config.yaml
encoder_norm: "layernorm"
encoder_norm_position: "pre"
encoder_layer_scale_init: 0.1
codebook_size: 512
Rows from block 4 of the encoder of a small image VQ-VAE, named by matrix and row number. Rows with one number within an expert belong to one neuron, the router's apart. Each number is 500 + 40 x the weight over its row's rms, rounded and kept within 0 to 999. All counts start at 0. Numbers have three digits each.
Before each expert's rows are labels from the 100 images, of 14976, where the router gives the expert most weight on average: "peak at" is the part of the image that holds the peak; "patch colour" is the nearest of a few named colours to the mean colour under the peak. Only what is clearly more common there than usual is listed. The data: crops of objects in photos (Visual Genome).
# router: router (encoder.blocks.4.mlp.router.weight, 8x160, trained with AdamW), inputs 0-159
# gate: expert gate (encoder.blocks.4.mlp.gate, 8x320x160), inputs 0-159
# up: expert up (encoder.blocks.4.mlp.up, 8x320x160), inputs 0-159
# down: expert down (encoder.blocks.4.mlp.down, 8x160x320, transposed), outputs 0-159

# expert 5
peak at: top left
patch colour: black
router.5:501490552551450494454471519525470529465505565563503506498453518476515462518555494483491464403525495500472386593502533502423533508502522563546517528481466548427503468494526461569508507487438468482550514570534451510468541476538532475540552477471519534483446468430542531405417542492563493443503537441485484531466578542502459563531456519501518474498504527529511530544491514597486442514508519502526516455486513540527423480524444408539482475486471450483445446491538512522438472439510493
gate.9:536468500465488511546534503526509530508480402548436505438418479578496500453541405468444524495464539494438481491502470521418504509495485500485515508434469492445432499508546464472509530514448499516437521464533510422455479441454459527519503502428490512529489481501516563492499516519478479448464457470447541520575539581470507453483421508528495463512463524449484482499496487513572492556550500536510520504524587557591522456546598542498548492418521505485475566511448464459496439497581499
up.9:555430494488525444511448468544495513493566502519516447470476546499538534434454486516483410495542557494470501495467487526425545545462446483561489507537545515521499504480457484471526401490546528463461470501544469416517392495528488500516488471438499475510398486549527462533511592481514525467414502513422513508569461448453524483518547514538426496499495511464498542511587520464570523554543469540550482489514586537539521483486471512562529522470515510491497542477463558516427465474566476
down.9:470503492486505430511510541497541492494447549498510496455502478455463487470575465453530523509544468530426506522503512471560519526432565506507536516518482494537481483454489518442443501567493486512499522424450493491527551586431456475485487513511527515434586531484486497453519509462462481526579536590556539499443508532519526480455521488501470553566484477510480493534486527481497559534487546566557474366513372496520542479440503493543509463573487471457477562470524476488436462567560437
gate.10:452527580513481499481483542496496554505518445522431381566553478459589468501544398450455535454544547503511516539478489483504511591506468476510514547482529493500441568492540484470507540541455500451480495536468567524570499502450476508427441509429472459564486522487467487500509484449515470494556548490579506511501515498558527493523533510485457530533481471523558484497504511469510559490524483430473478544500476431508461468539583520502471472489429471524510458531605483478585425539546505
up.10:449494514468430536462602522549441534526576411507571371532567487505533486439516443517461510520492542546511496483519486552444532512479500491532513493467525480506455556492492474468539420609514467530501493475485514507550435487468482527494463477489503464453481546477497488512524531507530448405559488481514455481620511605485538483455488493524476507538493488466539521520496466407476497540511533487525517547493469556521498467541543525471526480553475507503468427442496475488475406513466515
down.10:545491433512535536487507472465476480459507496447482583453501590530459486453538472518502472464466529496487416482419521478485483455503420525567497497536503512563539482563586483571519481476498529460462536478526457523508520471419504487509567509553524500547548474482537490452445528552541514480428475467428519453564450493471481598540495548452492522479551483516442520517509489440496498521579546471520511500494501555497510491531468450450459534344545528472528461494477485459511495450457541
gate.11:506487512507536518516483492478461519466463610502406437454459520466541555478491527447458586484485528544514508500524526497426501531574508485566558457531531502435494527516590547508445485489496505430493461473523516556513517464482473568516438491495492523499496516536471498495385466530467558525525494564497510418499399441612542515475526522467445496463448499535505494517532515525458502500506533464499500565594518502524474496462458531569446511471558485496461512537552504432574535522477503
up.11:531527488530507468460488504534493544494597475505559516494514499457535519425443581508488497464500470475478523585432529483571503424506456446388493467488499484493516476542506460491510609533483551479527425465438481457564505517553497503548545517488527508464460580523504517528486516551499449541537444507504502552509503506460514502578494502492509525498386497489493526411443522538468440518472469494534513554503472528524507490471467529521455510548489483480466487566383503529396533514551548
down.11:458462528502526575496531487493527516473409512520449484416448453523481513482579544503462448452516413512468574493459428510510461546463529551556486496532486473547466511469493455478490514558496597404530476479546479490498445515467480507540464448473454525514455496581524528454575526474491577489522500519523508491482501497474565529497493426531508490523515458516449455536502479515507460569507506548592507499493527483487464500585509525579389484575521468514568516494533528520568481523502435
gate.12:437500477466538486540557494444493522498503438461507400520512480572545516529430511512462459517519503537459465552520467531478490555546610549496475510518515496493452523510550460512479469615493443469484492470509526544488467454380476516484456527470495467521466486507484545459517516512555537467507520483546551613551488488482512489472450512479477521520581492567538558466454481422454517391508556522502507477449549515491476487454491555514477495615468506523456511513496462500488562511435474
up.12:479488494496469499495428517463478509540552445526496447505487454537496518532527547537542482488451494566475488456552485489446522465500389534479440547507498483539519487491497526538528516492497504469484516535500540552465531499502482480524472538408522460511589588481482513535553459439505542555542488584476461460490383445442537470599449503517520490526563514518533523485454484519533530476500489516484483552458498463390514548466555580558470466382504497495498479511595519520477462515503444
down.12:497507440546492539525501521480487526495435503492463486482459516514446495457433531514478462536447454535504465472579525533487530531480569508501523520546560499388496559515504520539456520465485484565502440461486547505544496429558500521490511502479511535485459482469437526517498482512515477572443421464527474458454556437493531546485508493493497389549559522515507515502471509444499471460515436469481529450460591500478459460514464542506427513336464496512461484496498517552491590506584498
gate.13:536567603481528490540524473470520502447436462500489580511473543466503498505625464534573544560494505538519483449508479474527506472532550515543533474472525481496491489502499509556480484670473499443481449504497436542500517465452511508503469523501503517465453499466461386457508532557475544444462475497586452466520555499498477471525484526522494442517464504484515478473424506514478493488506494523520515490514415550544473460467495509521488558455489522499493482501418635477499466454460511
up.13:432511406502525492478508409501444479543528504500564547460495483486506478489433547493457466453496481473498554499545527535488442577515417471479478463555536483448435518516512509478526491416481476533505512469582597528471528579512503528481463458508494517550527502528526512546422466483493434535453477578437577499524450510518521521477564539483483564490497457513446504464617508480520564492459483485536499502527520428491503516497535561557514486586501481562472539461521420509535495507549520
down.13:584495518506482466483539531552498528557422476481514419462507498539555518514460611485455497502487532443523457509489492523436474481483447463481470530538468501480494513486538484501428561482536493470502423452492495460533481535445537543468547533427524458519601525557490562487527473535510531415380480492423489546524478495454488527514482468519550576550473523457466543479454494506462558520440459542538480510488544508453553560501487506556533574547495476545504518481435519483446505584471476
gate.14:514517610468462540525488504457536562500538432432485378448490538521552512532477569526500545417530513502550495456503517484448575624471426474544465523390547515483516505477512458472491473549461528487473494470544524449454504485539556525497447543488506520528500538497455528524518445536436551511521514484561497455482525411419484425516470497525526471457547470476503457480553537494471555486522473478537537565488483523514470486525479503533450507425525510473513447499540483459496498431498511
up.14:497528534556480524541451477429535506532556440476474389461508563488525508488434533535516546521473504492518524413539498461411513548508471488594550515464469485450455444450512506530487545561471470516496542487493518484524509526492547520451487498525480487495445501505451514433520479514512531476474461474503532491601575454482460506449483555514526434499534502471521511543573536562457503467564474486545531512540405589536449467541508466557418460423496458492553501473464573488453519511464500
down.14:451503463496523545514460462567501511492596486494533628531493463471438510435452457534517436462456498536502544545495526531539516439488428513484534451522521540504502531555469420566486483479504477506494486481531527451508451439548491492496526542521534471490497449528450463460524569448459466489583532557522480478471598576504534534569504451535528635527554507520487491482426491452535545506523494548518475497498561500431464510454506565501488465421498517491519474516525471503465506532553469
gate.15:458544445443469522576605458563550459530536504468528566506523488501466465437532415515549485520515507475546525407499544470451521442507555477502511465470507533499527511485531489485521568511456439457375585517520502537541550506471452490448486573546499518434455450489407509528543481514470521518497509534591462501558461453483601546523515462497510500494473479507499500468468510522499534468485566484493515477518515597481476477488509534485497526514480487491499512452516527503560580454497418
up.15:472467432464496492464433550426499522467473542521492529522443453485527457468422518491507562449524451484467431554539524497542424562495464478490534528525499537542480573499477539445485507435509565515524529510552477479545468506591542546545491482526500519550450429514487524533523531493540522546550510544437482439486515486572498421579503480487547496489482524525478462513547528472481498530495535479505487578424436448561509480516471490451553611445498483525566544493460556555508521491423465
down.15:525509502476472526499457516449436474532422528544440461478444435537474459493555535487500542508524552449420507507493561579470476478467500519482452468550526525560567486556532445453513492492573520508508487515474522520463430495565520486519474442461473477490532518494580512482443500508519484523501492493591511437562447498466506480490538477486395494483561502512490498493485482575502491510473402475529472430537504479530455561516546461472559500632515508518492492499506522482440488592476601
gate.16:444450388480482487476489488514460506498473483452424428469580411534539510446485536507499501523508502480491552518524476585532496511545440501482479519519533512570492480504551489476485504500552507464432519519527487499481486567450481520500539450490502562512495603429496523531544467536513473491512502447484478490611481463490512537436490483515391479467413465559547521464469510457439482456541572490617465540540445499565500528566473521567533523495546493494515524532448464504497533488502515
up.16:502559515480578573450518565517546490473575448500500564497529473489468522486543543484529529517504555462483522436481486576473517491498435506474496525477485519534526590494504507496515603467533526450503477505490557500447478485392442489447460462464491562422491403507480557469532508488454562556479603467524519546455467544512478453445482516526436443494471529474536469545450428512473500535464470491495475527488448498591488511515533524460534523505454486530570560435479477480552504507524453
down.16:447532564478513527473451489479501512454527525504448548535482546507515487403470440524607466414493488558552512517492481509447553447469444529476514535463507493461492477487446491502502477467511593437469468570503461470560482500451521494487535572431520442501425481510455498483441563503607527484484505496478482602491527542508504458450465503496570364503560480558491487515464473521509525474494492458466527531466457518495479496497530482567482527448508519487486486492562500603532521541481482
gate.17:445466538529464468531520481440477495537457539486544492476523443515475509562549472517512486458533532531580453492492549505515513398494525515446437532472518554527500502445517498536522503493466424481491474504471482417515523500513483469488547489487488564502496494536479462537488499552512471534589620528590493440493492458500554445566549489462531472490465495473483505488571506551510553566522467453473462467567481420559479478491585505461444389497457484500449506525567506462494414491430501
up.17:493465504479412470460560409474463535462492469492452458444496540539487485608463523502466450456531486524493474506530533505502555536545490532447484496448511501491450452493527510536526432450493502520569526511521556478497532502484564502499549529413508412541520567632495517477499444540490477474464592495568508488507483539464485457496505511482528429491443540452487491479476504454526492461522479496519529508535509586470472545551477493614465521454464530507452469557563497591515450485474478
down.17:523527401535500490492518497513483492587502477520484475494545574483496542554452625504464577476517539473500426477530486522604498524477490515455476530433504475456509469461566512519555524433444528477520443437458517452444522462549539530515546498536462441488530483542525482575535473530534494555505565483419523449544498528469454473506527391473531441497514477440437513489476494567486499497552502509509485491468456475526463480468499531508465492515471461499480461462486550448458586413468472

# expert 3
peak at: top right; top left
patch colour: white
router.3:514533450481604498484427434470595519551450534432495448461551502497468520478478504523575493469496469466489560470486527527487467496543500527542482437540508461464592560620453536461538472522530505511558519453479487461539522492447458516502471537485571445496538500511474417479464429548463480495453491493491509469531489497468504563537496567467497485477478431497509508540573478437507513448482557521456535519570543474451524552460491536476508459462513523497500553541500542516598462564551480
gate.9:555530475482587570476519494478480511471562436480536454452507482509521491463507455483534510531435504468494523565448496549470474518474560467535507534488503489541496481453566480514517447394524507475500484514439403507548485498456536537514510483493483552466471461508505496492426518570533507563553483515541493490516478422514492482464503546482560552509441518511516527475548480505455455551550465500522513481478443503541516470468364532559494595600492437452446493556466484525465570491501590
up.9:469485544539464438500475488417511508539414520523403449508563537480530504545513507505487460448580541534533492389566531486528510516475458510435510467504507487403506491526476490494490475530505514545481518530524602496464496499531485462501504519559520473549538588482509471503528418461482519488471616496527558500552497528533545490526442468488489439501557472498503473477479506463533547431485529503436509495508498509496511507531602473456468403469477506518512501446500489473556416463526404
down.9:472448530522466527492497467503547520562439505422433487392521548495484589436483397479467463477449561469501555511556467498509524511472560538498458505476481477549527558510506560465502502516545582480515508498479480462459423584514503503459547453416539408517516523529511492467550489499488502548515524547477517509541501622442465436523504510487482509502464503519515488474505520523503488537534552591510497453432534512516495517443490528498569505441476540538519523513391536484458472492458492
gate.10:549505510489508491556478501409496536481443481471534410468552545463486496564468563564552514440519502529511482473489532571548505431484527521454517552534485499494516515500482498506459496593467459520473472492551524452445517525558512491503490481493529550493368531553437531454490585458515441491458575522533443468481481540551531491473472548486501509516481512502522485490546447580499462477570535508481544526503473460553453519485475491504476542419492481453460539392475407562474552523470526
up.10:487480507494515527506521422443552529514419524461473395515495502485525454411573440485476481482505527521482513542471529540464546573583581476499465483479565512452557501454450404465485470457496551541533474471540457482546444496487538514507532539519518458550516446461502451517461473520513550512547570510540524548494479585547520478526493473466502408494544460534487492470508488453472537485505489455567513427488533419551492488543456594484484519528525476551512508554497500421467561471488527
down.10:512481542517490502524448545536516460515462499461483469531439457481514424457535579495512467555520466543485504481473495450438468431498485462504503504486484489541504489475473504570501572548505515474474543461534471454513468500352510481486474482573488535510546532575517496515459505502515501519554568371510517445553449465519473519472517436531501551508545497410510502482485509514510550495603569516576443568522483510543415525498533575494482527507500490516567514485546543490489450459465420
gate.11:549476479457475451500483463580526502453462580496453520502496503505491604418556460503519495457501487544510527589431467491447520550465485468536484527487517541461523522479505507480511536379516515460537487482450464493524453549492535446469535463497509481541550500512504529571482441584512477545539426470488522450445481465475459524490489482503455494464487512393560563485504493503506583470563486475526511517526485453549563503518501471585503601440538553521539519488534536423469476464548497
up.11:533466520533473428478525472412510530522496557468541509505478472485483530451548546514473493467523531492520583567447496489501513552452474505507510496474528515489513495498476478531516493403504497494531478488448498518597519590424533452480503459507534462511558526476521532546513433558474498520536499462464524535460476495408463482503511502534418491440554494409554583468457517481540529462570483505633482480481498483470521470494494494580545557474498511520525568563590552468469435487559510
down.11:449502527503487463468487529502454477508509456545454532491529552536495468526628480483529558484528525502478502536522504390506514518540503478540404520588519481475509479439530496510508525566488476458551481530506481490459494559578514446518513461422519505476453511509506493536506396508490472571458627515514507495546520485513466586495485478532486501477542469482437555470587556525495449472473516502455446456447459450471524489522483483476424579563532481469523492498453456561429476489470459
gate.12:512535527436499496458567484469518585530488512414500532465541518450494529437466548490488569518457509469521467510508505493527560604599565479471529498463497503532490452488453429501536524428531496548492535475496475456523440481391490507524504498480543458535499518544509482499469368476531508574498588466509518513517558487509520472475519528524542534564522456500499497474472469511469479526472507482472501478498426515579494534534475452462452459627456445507485493476504460485516449423457546
up.12:493480525492510462455469504500493480479466576571473514511478486518483542570583427469577525471491479521532518557470464415387587497521579528493510431567507516616509528558499500476532536524447478573525513518522470461510477520516503496542521497463535463466451503541499436499523487542519484512486501492483521477382528522409468538480528504482483473513450478421539497510450528554478504497500461507512512452505598473511470499451440467553510465420593532478484533562529507501455532472503498
down.12:457504482503517565508565515474505488485448502502526538478473450521495542506551550480468447554502493482518397466510528489457510516554489447516548460451471508454491521516526543519469535558526504457492505453647507489456437401459481516525455575455523564509522536445492504528552539490455491583491430529480474508459514490566491493518498441554435458511466490417453483468453509462493525462549485518469465535538454460484524537527539583522462523525506546481536525498576564536616479458525489
gate.13:543471447498482491459436513558482538565499510515539557499603523476479525567522447505543460530505487577450484507534443522511495616525531503437416512525528471554481529496512497475529448483461495504532482581464514496492491400459506484502533479495563556472468506545461425512421531542420518451530460541541504502446522410510481472542496537461485478502444459462554518573507490500449488477543497479474544538484602510514525505502460492502549485457513446479453427532472515475489410447532521
up.13:493534570516480512510590501480520494453508517496437427511360496530502502432503489504458567470533490487590470483462532494514512391451492469608573466499463509457529510513482489543465555511484510525494513467474468533499500575521482488493437520476447467536514503443509551475477533481579478538504556461425481493566487599494529485492488461522539491522550545513482511447500527547532470531436482552528514453504444512485455472501533487461442529549486495504552563437484530509442590569485494
down.13:464505407494528479537550468448511556504457466466550512568580455493462464568546474527497507541506535482528357540423467504464506439525480467495383487512504487524465432483490515490461510480467474535499539574452521471472490475395505512488516498444570493461504510490524525516501530496485511487440481451584508529499476447467531556526475542496502495516487506425494494508494490524493507453471451515481511520504598495624484513527493508505470425433507520501516539536565565418549530491486520
gate.14:473540430553491475479499583423489514509545507473463500479425472483474494537474493526471536431517491483476543460493511488473505516506441485461480491568530512535590493503476491500464522445467495469613513511522545496436519558497543505506514510449461543513533529533462552479501519510484473586544494461520455477488527525496486478499541518491496475499484505508463509532608469551503504482459457521516508508559323446579449537486410470562504584500562509532527532445442421504500435538496508
up.14:522504508481505500541438535682471535518488444542506513514560498486473525416478560510517508516459504501451516494489473533581513518506567503558502493460514512436445459492570493548526502553490490459416456476513473493487552399513422563511448517511481518519620461494508473482488477424464519391498541517445580481570515533510488524510512541477477549505484475482514513497510487521471483525530480515509498465502561483449498495502581469512484441551442503442507417540481481494538513476521490
down.14:470489472484465514505442523459538440406552446487504480505477511523500518508467458491490469527465479534519578432469452527473497450469494478503511501538529495519478530563511510502514543483481581528500490510497525528476544436518495506501506454520518578492549530428473519496505466477456475478596489446583479608489495535433479554479496494498541382485489504497505457549447511488471562535458455513435502514538632496556481494538506553503517383391493487524559477504523511450423513462493526
gate.15:477515562487522520517476466458513495471474590475525488471508548512549460453580463549479526456476463528547480506596500487487441481544534500532467509484493481480472560461479460476541490527500504492500509523491590528495417565460534524446434420550499406547418497603459455521508448431508504496531552460504475518544485451501484481492461520511493478468586477517502513501651506501494494527526516531592548486471491492560540488459510575496452494484490472507455416505525516458538542451461512
up.15:509489536512478574486533538505524515527508614501514430474499514493513469555543387453477509485492507495555405539454504530435534459483477508504505523488481505434561614524529492505504486554469479486523463535535514496484463490485482499477453493533490447463391476514516506495487510514485508541528561466603448497454526454421491431430493466508600516500490547494456493553586535531505501520490474488436513488555605506483514526489550517454521513610496503523480466462561508495543451502486518
down.15:494490635535513403520501539506497446471530512545522483482575527479537524473571489505500446483516479494466469467504535655514548515538479574470453505491462499478497479545505507493511482506512480454506518491489477535475432525505518484520534480535542453460455479453500516495465483508548537504551576497613470468461430485444505502556525472496469490437556514517501533528479497452491566553425541537510545475466601517390531535468463492504506464442478511555499500497434438469562513474488476
gate.16:604494519466556499527475482576508475510512550506457452483496520498482474488415503502489485465508521448472520482415454537468457505498564513455425543526534535519514493513455451506507525458513541460468507562494521538524605375463507473533544488465489487510469476552572576545424467526521529456496536459541517544527462487477489496498493532454556464464422524479432489535406500520494469535528453471506503481542601449481517477543543565495489466423576498484502429509531511534484466570467518
up.16:471497509493525497508501497438507496519498459469573550499505470457445478500523621492488431472498511470480483550510497481565511488533326534500518487555474538502467572575504536490479494424458463419461505487567495525525582528516506470506473499497478510507504512501478503472463553507483465498490415472548460482510530545503526580475509493526474553480484470501475479489678513516513512473481484524525473502505618569542490499519451493550530551433495546505500525480532497494438502521556507
down.16:512514496526513547521491521471512444480500510499504556505541528532469478493315398490491473453435526511492553539512576552442493532417472536483486500460495527537444477508506526567551510455545462476456491572489483533460398496473473496516500495445522451485463472572523538517471465514494523540587461482483472410539515477511478479459524476467461563446483521493436520495511496483532521478539456536477550543457487531381600555514546503499516474526504502516483535495552531480476500475551492
gate.17:484495521541487492476589446475512521491518433504527446434487523446525478484530455461390504536537512457461512427505477568502422545532564484485518502494494518528437384503515504475501479504486507487472570475572539575526423553521514499542495583521480515532477527486506486482467478438504511601470515500428488513588518544499492491459516509506475434506518544486470519497537518532478550501470490507510523499506446424487509530536500529429466566647448448474480440498506545555519544510479476
up.17:525516501474519473561472503473493511486534518526475536543555469499518476535475439564529493481540558555499485602535518488528549515473495523489515553532533509490559546423485528499498467473557525510520436529443431456428528466528471554474541415477553506412498508515490512531530483560557511370447540493520459481428492465505457518565476490513460498505540499488534499518384499435496463502534526487484493507429578559514497482530429491448511472379539519502509554460485412515503546493491487
down.17:479515614434460445526538441555391601533446553470502474519508508554488514507533411492495487440471531528478539527420499432560504485506486479504508507503493484571519497456515498492471478523544448541491529520506477472560468530443488490488490510602541519548508552433475504492535528490489524510540526484511485497531510477518536520513494498514442497548400470489519498490478573556522506454440538539535500514478505500521484501514491503477525543589551532487528422508594598567549425501495572

# expert 0
peak at: middle left
patch colour: brown
router.0:509477547473470462537552526456467460456518458536529504527498528599537548506428501447461509439556490511457433561574514473595521584530504545434516585481480463526492484504571473446504445443456497548452521561533476522583451481549514467490505517577455468488474559418494525516500553447560504467475496518509491534545515525441435527487475506551501538493557526532514467523498514427484513469487493533428513438485491492477525447554500494476548516438477488481540488424538521475469582541466484
gate.9:480501485500555527489532496560500520526513493518535515523481502508514492500476505512498457565545506541459461535422509530567462421537516496557496537412490474517450515452539468471519412565540498447476491466533484562509510461524499527447488449450493490488519448540440479508520510461553571436406498473510465487517473482537489442497549478486516584530584509532490548548533450476543506461464541513577511493465496394466502486491489556431502406558496482491496424479458498556512627491421524
up.9:512489463479523533508557505468474507471505529487489496521518451516476515423529491467554516493516480524512518506525498487451524594513497487457524507495500492461567420521502483514530597419493502534478485527483512441504464581422446465489544538505478499540529556521536462509543466556479451529526494503417555479518504549503509560447515542520464387468429532484500440456448553524440490509535459535450499504533478586560483497547530526491505484518531554521532538457467490457502329495597536
down.9:442507494481430533503545528484542558480510439487432505498520458470474503489432616502428538432503502471463457430521534535541483558566464468508520492543494528445531450525533488467541534492506499478409422477458546484496540489556505512492543471488448520583452532487492470578418517508500518525519482485554493589491585627535500534515490453509422533453544546454461526480508549499454489473485549461484477494485516509469449478463462570479541479523476542525577474475454517458496488500529533
gate.10:515458490479455485444530537437503456518568458490535558532517503493435554519515605486500451470478557455483511514529501532545528434475439466464481473484530499494569429523470525518473547472513495487518415555518547526519503515523544490494521457490517430503400579458497474506531456459544523567443516461626497505465487471468487433562484477510468545477501527460557491491482520437526479502518486444542464469471430508505522460494460504551491560624518551489544543516552506446504412503503480
up.10:493541524518488485484475489518460548480477549474478500454554505524532437436474418519534499550492462556468541552470495464489443573447490488529523491501516502531437463477495516459473447483512517500477528433453458487522452412414476545504495533436492565487619481507497487501491507503478469401556487472354476487530526445578533556498521545534526542546487476542507518469508496543481520524531525499463524593536570496497542539495474488441504530430520474489569471437574510538517530529437505
down.10:561492519484510480527483549443522474573466503506486487509480455523466562533484545516510515502459544491516509502535453573510439488497480493516540434550475482455456467483532584493519460477497530550473452552540472536392452496452474470468513522474456543514511531534498591491491488495472472559419541534621518537503549512459512492533514558469495485517506434435478460477464525487508463543503518511504514498513515458519469443513503499507588399548488525495499607543384511429551439502568434
gate.11:562496534504430494557513518507458499489565605509492542556457499552568455493491533454533489470522482458567527477543479502547476443469543491500506523521522503519523537481477452533490553596512502514528537524479436483440417463554466516500533530533503508527481433424526524544474513545463496514502427503537504479448409534424461497491499512495499548473520541444445494517480499495479450500492461555410597501514445481573546563472516495506512533447476551498529374473531513571531516554464470
up.11:526502546489450520578512537513462548470546620489520545566456533605521473460521511471532536523531486452560537513528474502551475519469521485489491506461581495535515509500498491482529556578523468480465511488489475479469430447500432523495543492502491497522460446427524521516463518587467491521492405499537477492465406554450461507471502512504493492421517506499446481484516471466488422498502449556413586525512506529543550539484483509497566539447470554516500382486548537558511469540465486
down.11:456487495497497480529506473502487498459518470555482418477429563460442557521517447501531520478486546472519521541445533467470459580504497543447535504483546501460491405559532552463461520424482492464489502498540460485511546556617512551469463471448479460513447450569496508480490501450482534511485571476447527577573490489427471462458490510505470499500518499509558493507443463564532460526448445559579550500524576482453530504563544547521515461529522524517576488511502405549515566486500528
gate.12:459480480500477446497536515488531477487499532502469552500482511553493474512605560419476505539479452519457525434512520476411559481502563435503556474500462484470496472500489471569513589484539494469439554484467505520439526543494495509534528583537487514459564502510479545522496528519489472484502463533445503488505491471526474438576514491490495516480462474490528519449474472492523592444430517480518467533554417562602546525539501526515466594601534488472505496406474540429465464518581506
up.12:495476576511433462507491436540491475459430522512515493487412525560468521528524605441503497526485451546441549457482486502488517491516531430568556449486449481455504529509449511526518446385500509485471508450485496510491548545490528493532497575477488514514548509449458533498471586497501510499475483581407510461495486468550471474545575532471481573514439510516502566455577496504482521511445463444538500543493581512489541516532471574455487572560540501499457543432502500458492565510500518
down.12:443522463462478532462483523449517548520544491513498517457497516476389432428483511518511435544463490489513443466578560488500482573522500463519486519516473530507469501494548526558512516602527510553535520531553495424415410374514476486500462518425533489539409488479539503495428463488442565520475526546603482505518516569526494477453478443467502445498472495529476511480524531560471485516523485530532471537503462477456432503483545562556457445537527505480500524492564495481488500460516532
gate.13:456495609395492493479518476417502482517471503479487505529461507467532475462530395490499545503518515468504420541497497518507503462462526500517533540470509482522456500523520556504531483564490430550475488449475502487499470491470453469493494498456490539539536528529564584526541458540490487471455523415486483519463501563449534397471552551515562520550517520497534405462410542466513504477431446513499488593507435513538511491481520482447515594472484533510594561456542525451516499542518512
up.13:567470456477497442514453504452494540456479539497490476571549476542486477541493387519512477477529519480584515476485521462475495392484508502541477489545514541508568477527484495542487485594488482542550495442479550469504429502548589462509556410497521508460476461481476516505479528488540497438490455497582491471479551522520482465532592559534546514497525529493440518505552503447534490505446591512576427504487474523550590480498489514471431490515544509540582535481506514527451458518432490
down.13:485491463532496603506602485516496485545485543435494430446567495436482502552582475484561533512499497512496489481425465393471519465479513430492483482515522481515466519509509502442483496486492442497512506488450471448596498480467512482528511496418514472541509469527506533569526445519484497566460502453497490449485546532466501537518523543546573447473510511486514536490468504480474561478576442561501549582523495453459490484469495522445488545543520432503513517539368494483433532558555553
gate.14:520466473530485487502482479522500521604482475472476472572522423459479478509411521455471502487471560456547516523509511562565432449506624460403487512523490513521491527461472530554473526578448510532496524448420519419505549456491532420501518506481525445513454479469469560515576533521508510488523549432494514422443494531513512419463524442504492523495556545506500511498553506521548491527539541461490503437536456456516499488474542539562457514433592504471453492484494490458479504570522486
up.14:497454470507433511531543502515510537548517507507466549439468511498496513561472468465468505504510473526522472465540544485480547511505598508519494499548461512464451524502529486475507525520435457464372519568450425547470547519366496471499529533546521470549460505428483505522383449552475529483537404520505449579575482507539476489556492511475511560495526533558496548503569536531507464521501530433447552464497484538506489482464543495513534417565505534453469514525443533497471449503525484
down.14:520489497471527500552521496535506427516545523526505520455555470560521438508414573485513497515510462487448555460566491554468492480492555540512536459562509499513488427542547479538505467578533505517511480471471458527464493483421514444448441474450515514518561509479515525491598589476523459509544362585495492481527494501578518500478497505482499524500509455569516530504512503581528424481565485507534544521484553500502534499476503541510476433549504523487501480523357474520523489445564491
gate.15:469497488525544503537528498557482463553476458506569463524488533548521490471450538549433506529455422457469525468556474517461455519508487513508498437455511495475458507516464507546503475452508482466495479524504459490495498449441514523523486390561415482519475514540490498449577581505483460541468527573459532523554471552504451570404441527487535460518463519479535491530619503527464434377540533535494492523520537502474500529497421491556476476506588470526564545518479570513500539522470494
up.15:542504481552437565510526523554488421496526531557519491456452527469473482485405536482516476500549511510462556572502507482497493513468444480457487466542513487550507473541462504540487501456513496512628490548437554479433497463483502507530515442488492519455525549534521503512553552485420420503521426572537586507563519494413485511546472544478482447555519477500479540499528511558470512415490497549490512512531591509498533548498454502472499508350429465496500488477474516500508503470471449
down.15:503483407468508430524515551520532424515567436505475478497550530531519505518546364529493509516514496522529508508540480505551527447440568490562474464513533491476454506485486512490493461494515492529476501497516503535535524542472535507482512536542482490493535465478380477555502428501569502428502646493435507425479537546462544522471504460539582464525531498585511514426471491537499479507504503514537474465569465485417521503441528486517528493481495534506518534514411472472478399496513500
gate.16:553536411518494544473463523563514474441452537570514437495524549505464465462491441512513491516494442512477527504473507484495488455502563515507582444559482511431534509514565445610536482482498522499530489499484491453494528551644481467507553538518462441520518456561490501513501472567476456464416512487518574568452496574508443531485529497454507461472496473607495480515427489530536515432487501535509441448490588469543502506484428454486441462477508480508517496500503481526481514481537543
up.16:491551418501493493434455518424538501498495438501531476504457461508460450453523490543512478488486519467457526556456483457455471492512539451487503495533494573462548500515529508555484488555474452481569482504456513437488549518604505475482557514526505550528482494528493507468478525536473484633469527483627512520480491535455429490532537515471489482505589460604474519437573481523530542443494553486548453428527477480496520505465408480547436478533482540517546511462588512508515534518512496
down.16:472510485476502463483467484544487448423568481473551524620474548498487471549550566532545546584514460549514584495431501524461503481474483469522487502438478526505432582494475524486516510455481541480518594566525467538478489476509514491520459533456558546553485492492483522577544547500510412493526464509414508381538541396480526442533518534524539507491461481456493517456548505508508520485549475497534515450490449520419512505491485468448461436527503507515493507528413450514477506455482498
gate.17:470447431469591465509485538517481528511484581428459540496500493424519530483508489462465510504500518444501442529512445512468458481528502517485543523523470532527460488505547493521520589568490534580498530548493524513523553487446500462490562521471492461567511534568467527500526474547474558489489503509511463529423544451577483426482406406542516483508463478411516509515467515522498446534542562490545459491538493485613503540519551497506472568596480470489415502528465480463482467465556525
up.17:529516510498453563495529466423506490523526549556467500441463487508522499472472473474497539439493499442441529498539498457493426564478622488502523454472492494486535512492507488439438524502501580542536466575504434559485519476446514478519499482444500567477456470500473462526449497515492464541490495543543561488680497435535458545430521462482549500480467478507559541505518508486524466531476454419551469513497562455535544457519472484492508426527489508573484490595509523480516510501542528
down.17:473516548492558524509507504495447525476525552514439445427472487528534497546441526524483507496501499492522613433525541524462468454432531554494551445473503479539488481496507555506564479455496515527517496532529497563454484462502515509505490467491505619512559496481439478436484545506492512536445602448466503405641539480460483503518522540497524531484558493569443547518521502466530499479562467498483527488466489522529567472536479473458430454607528500505550483507488516462520569486561460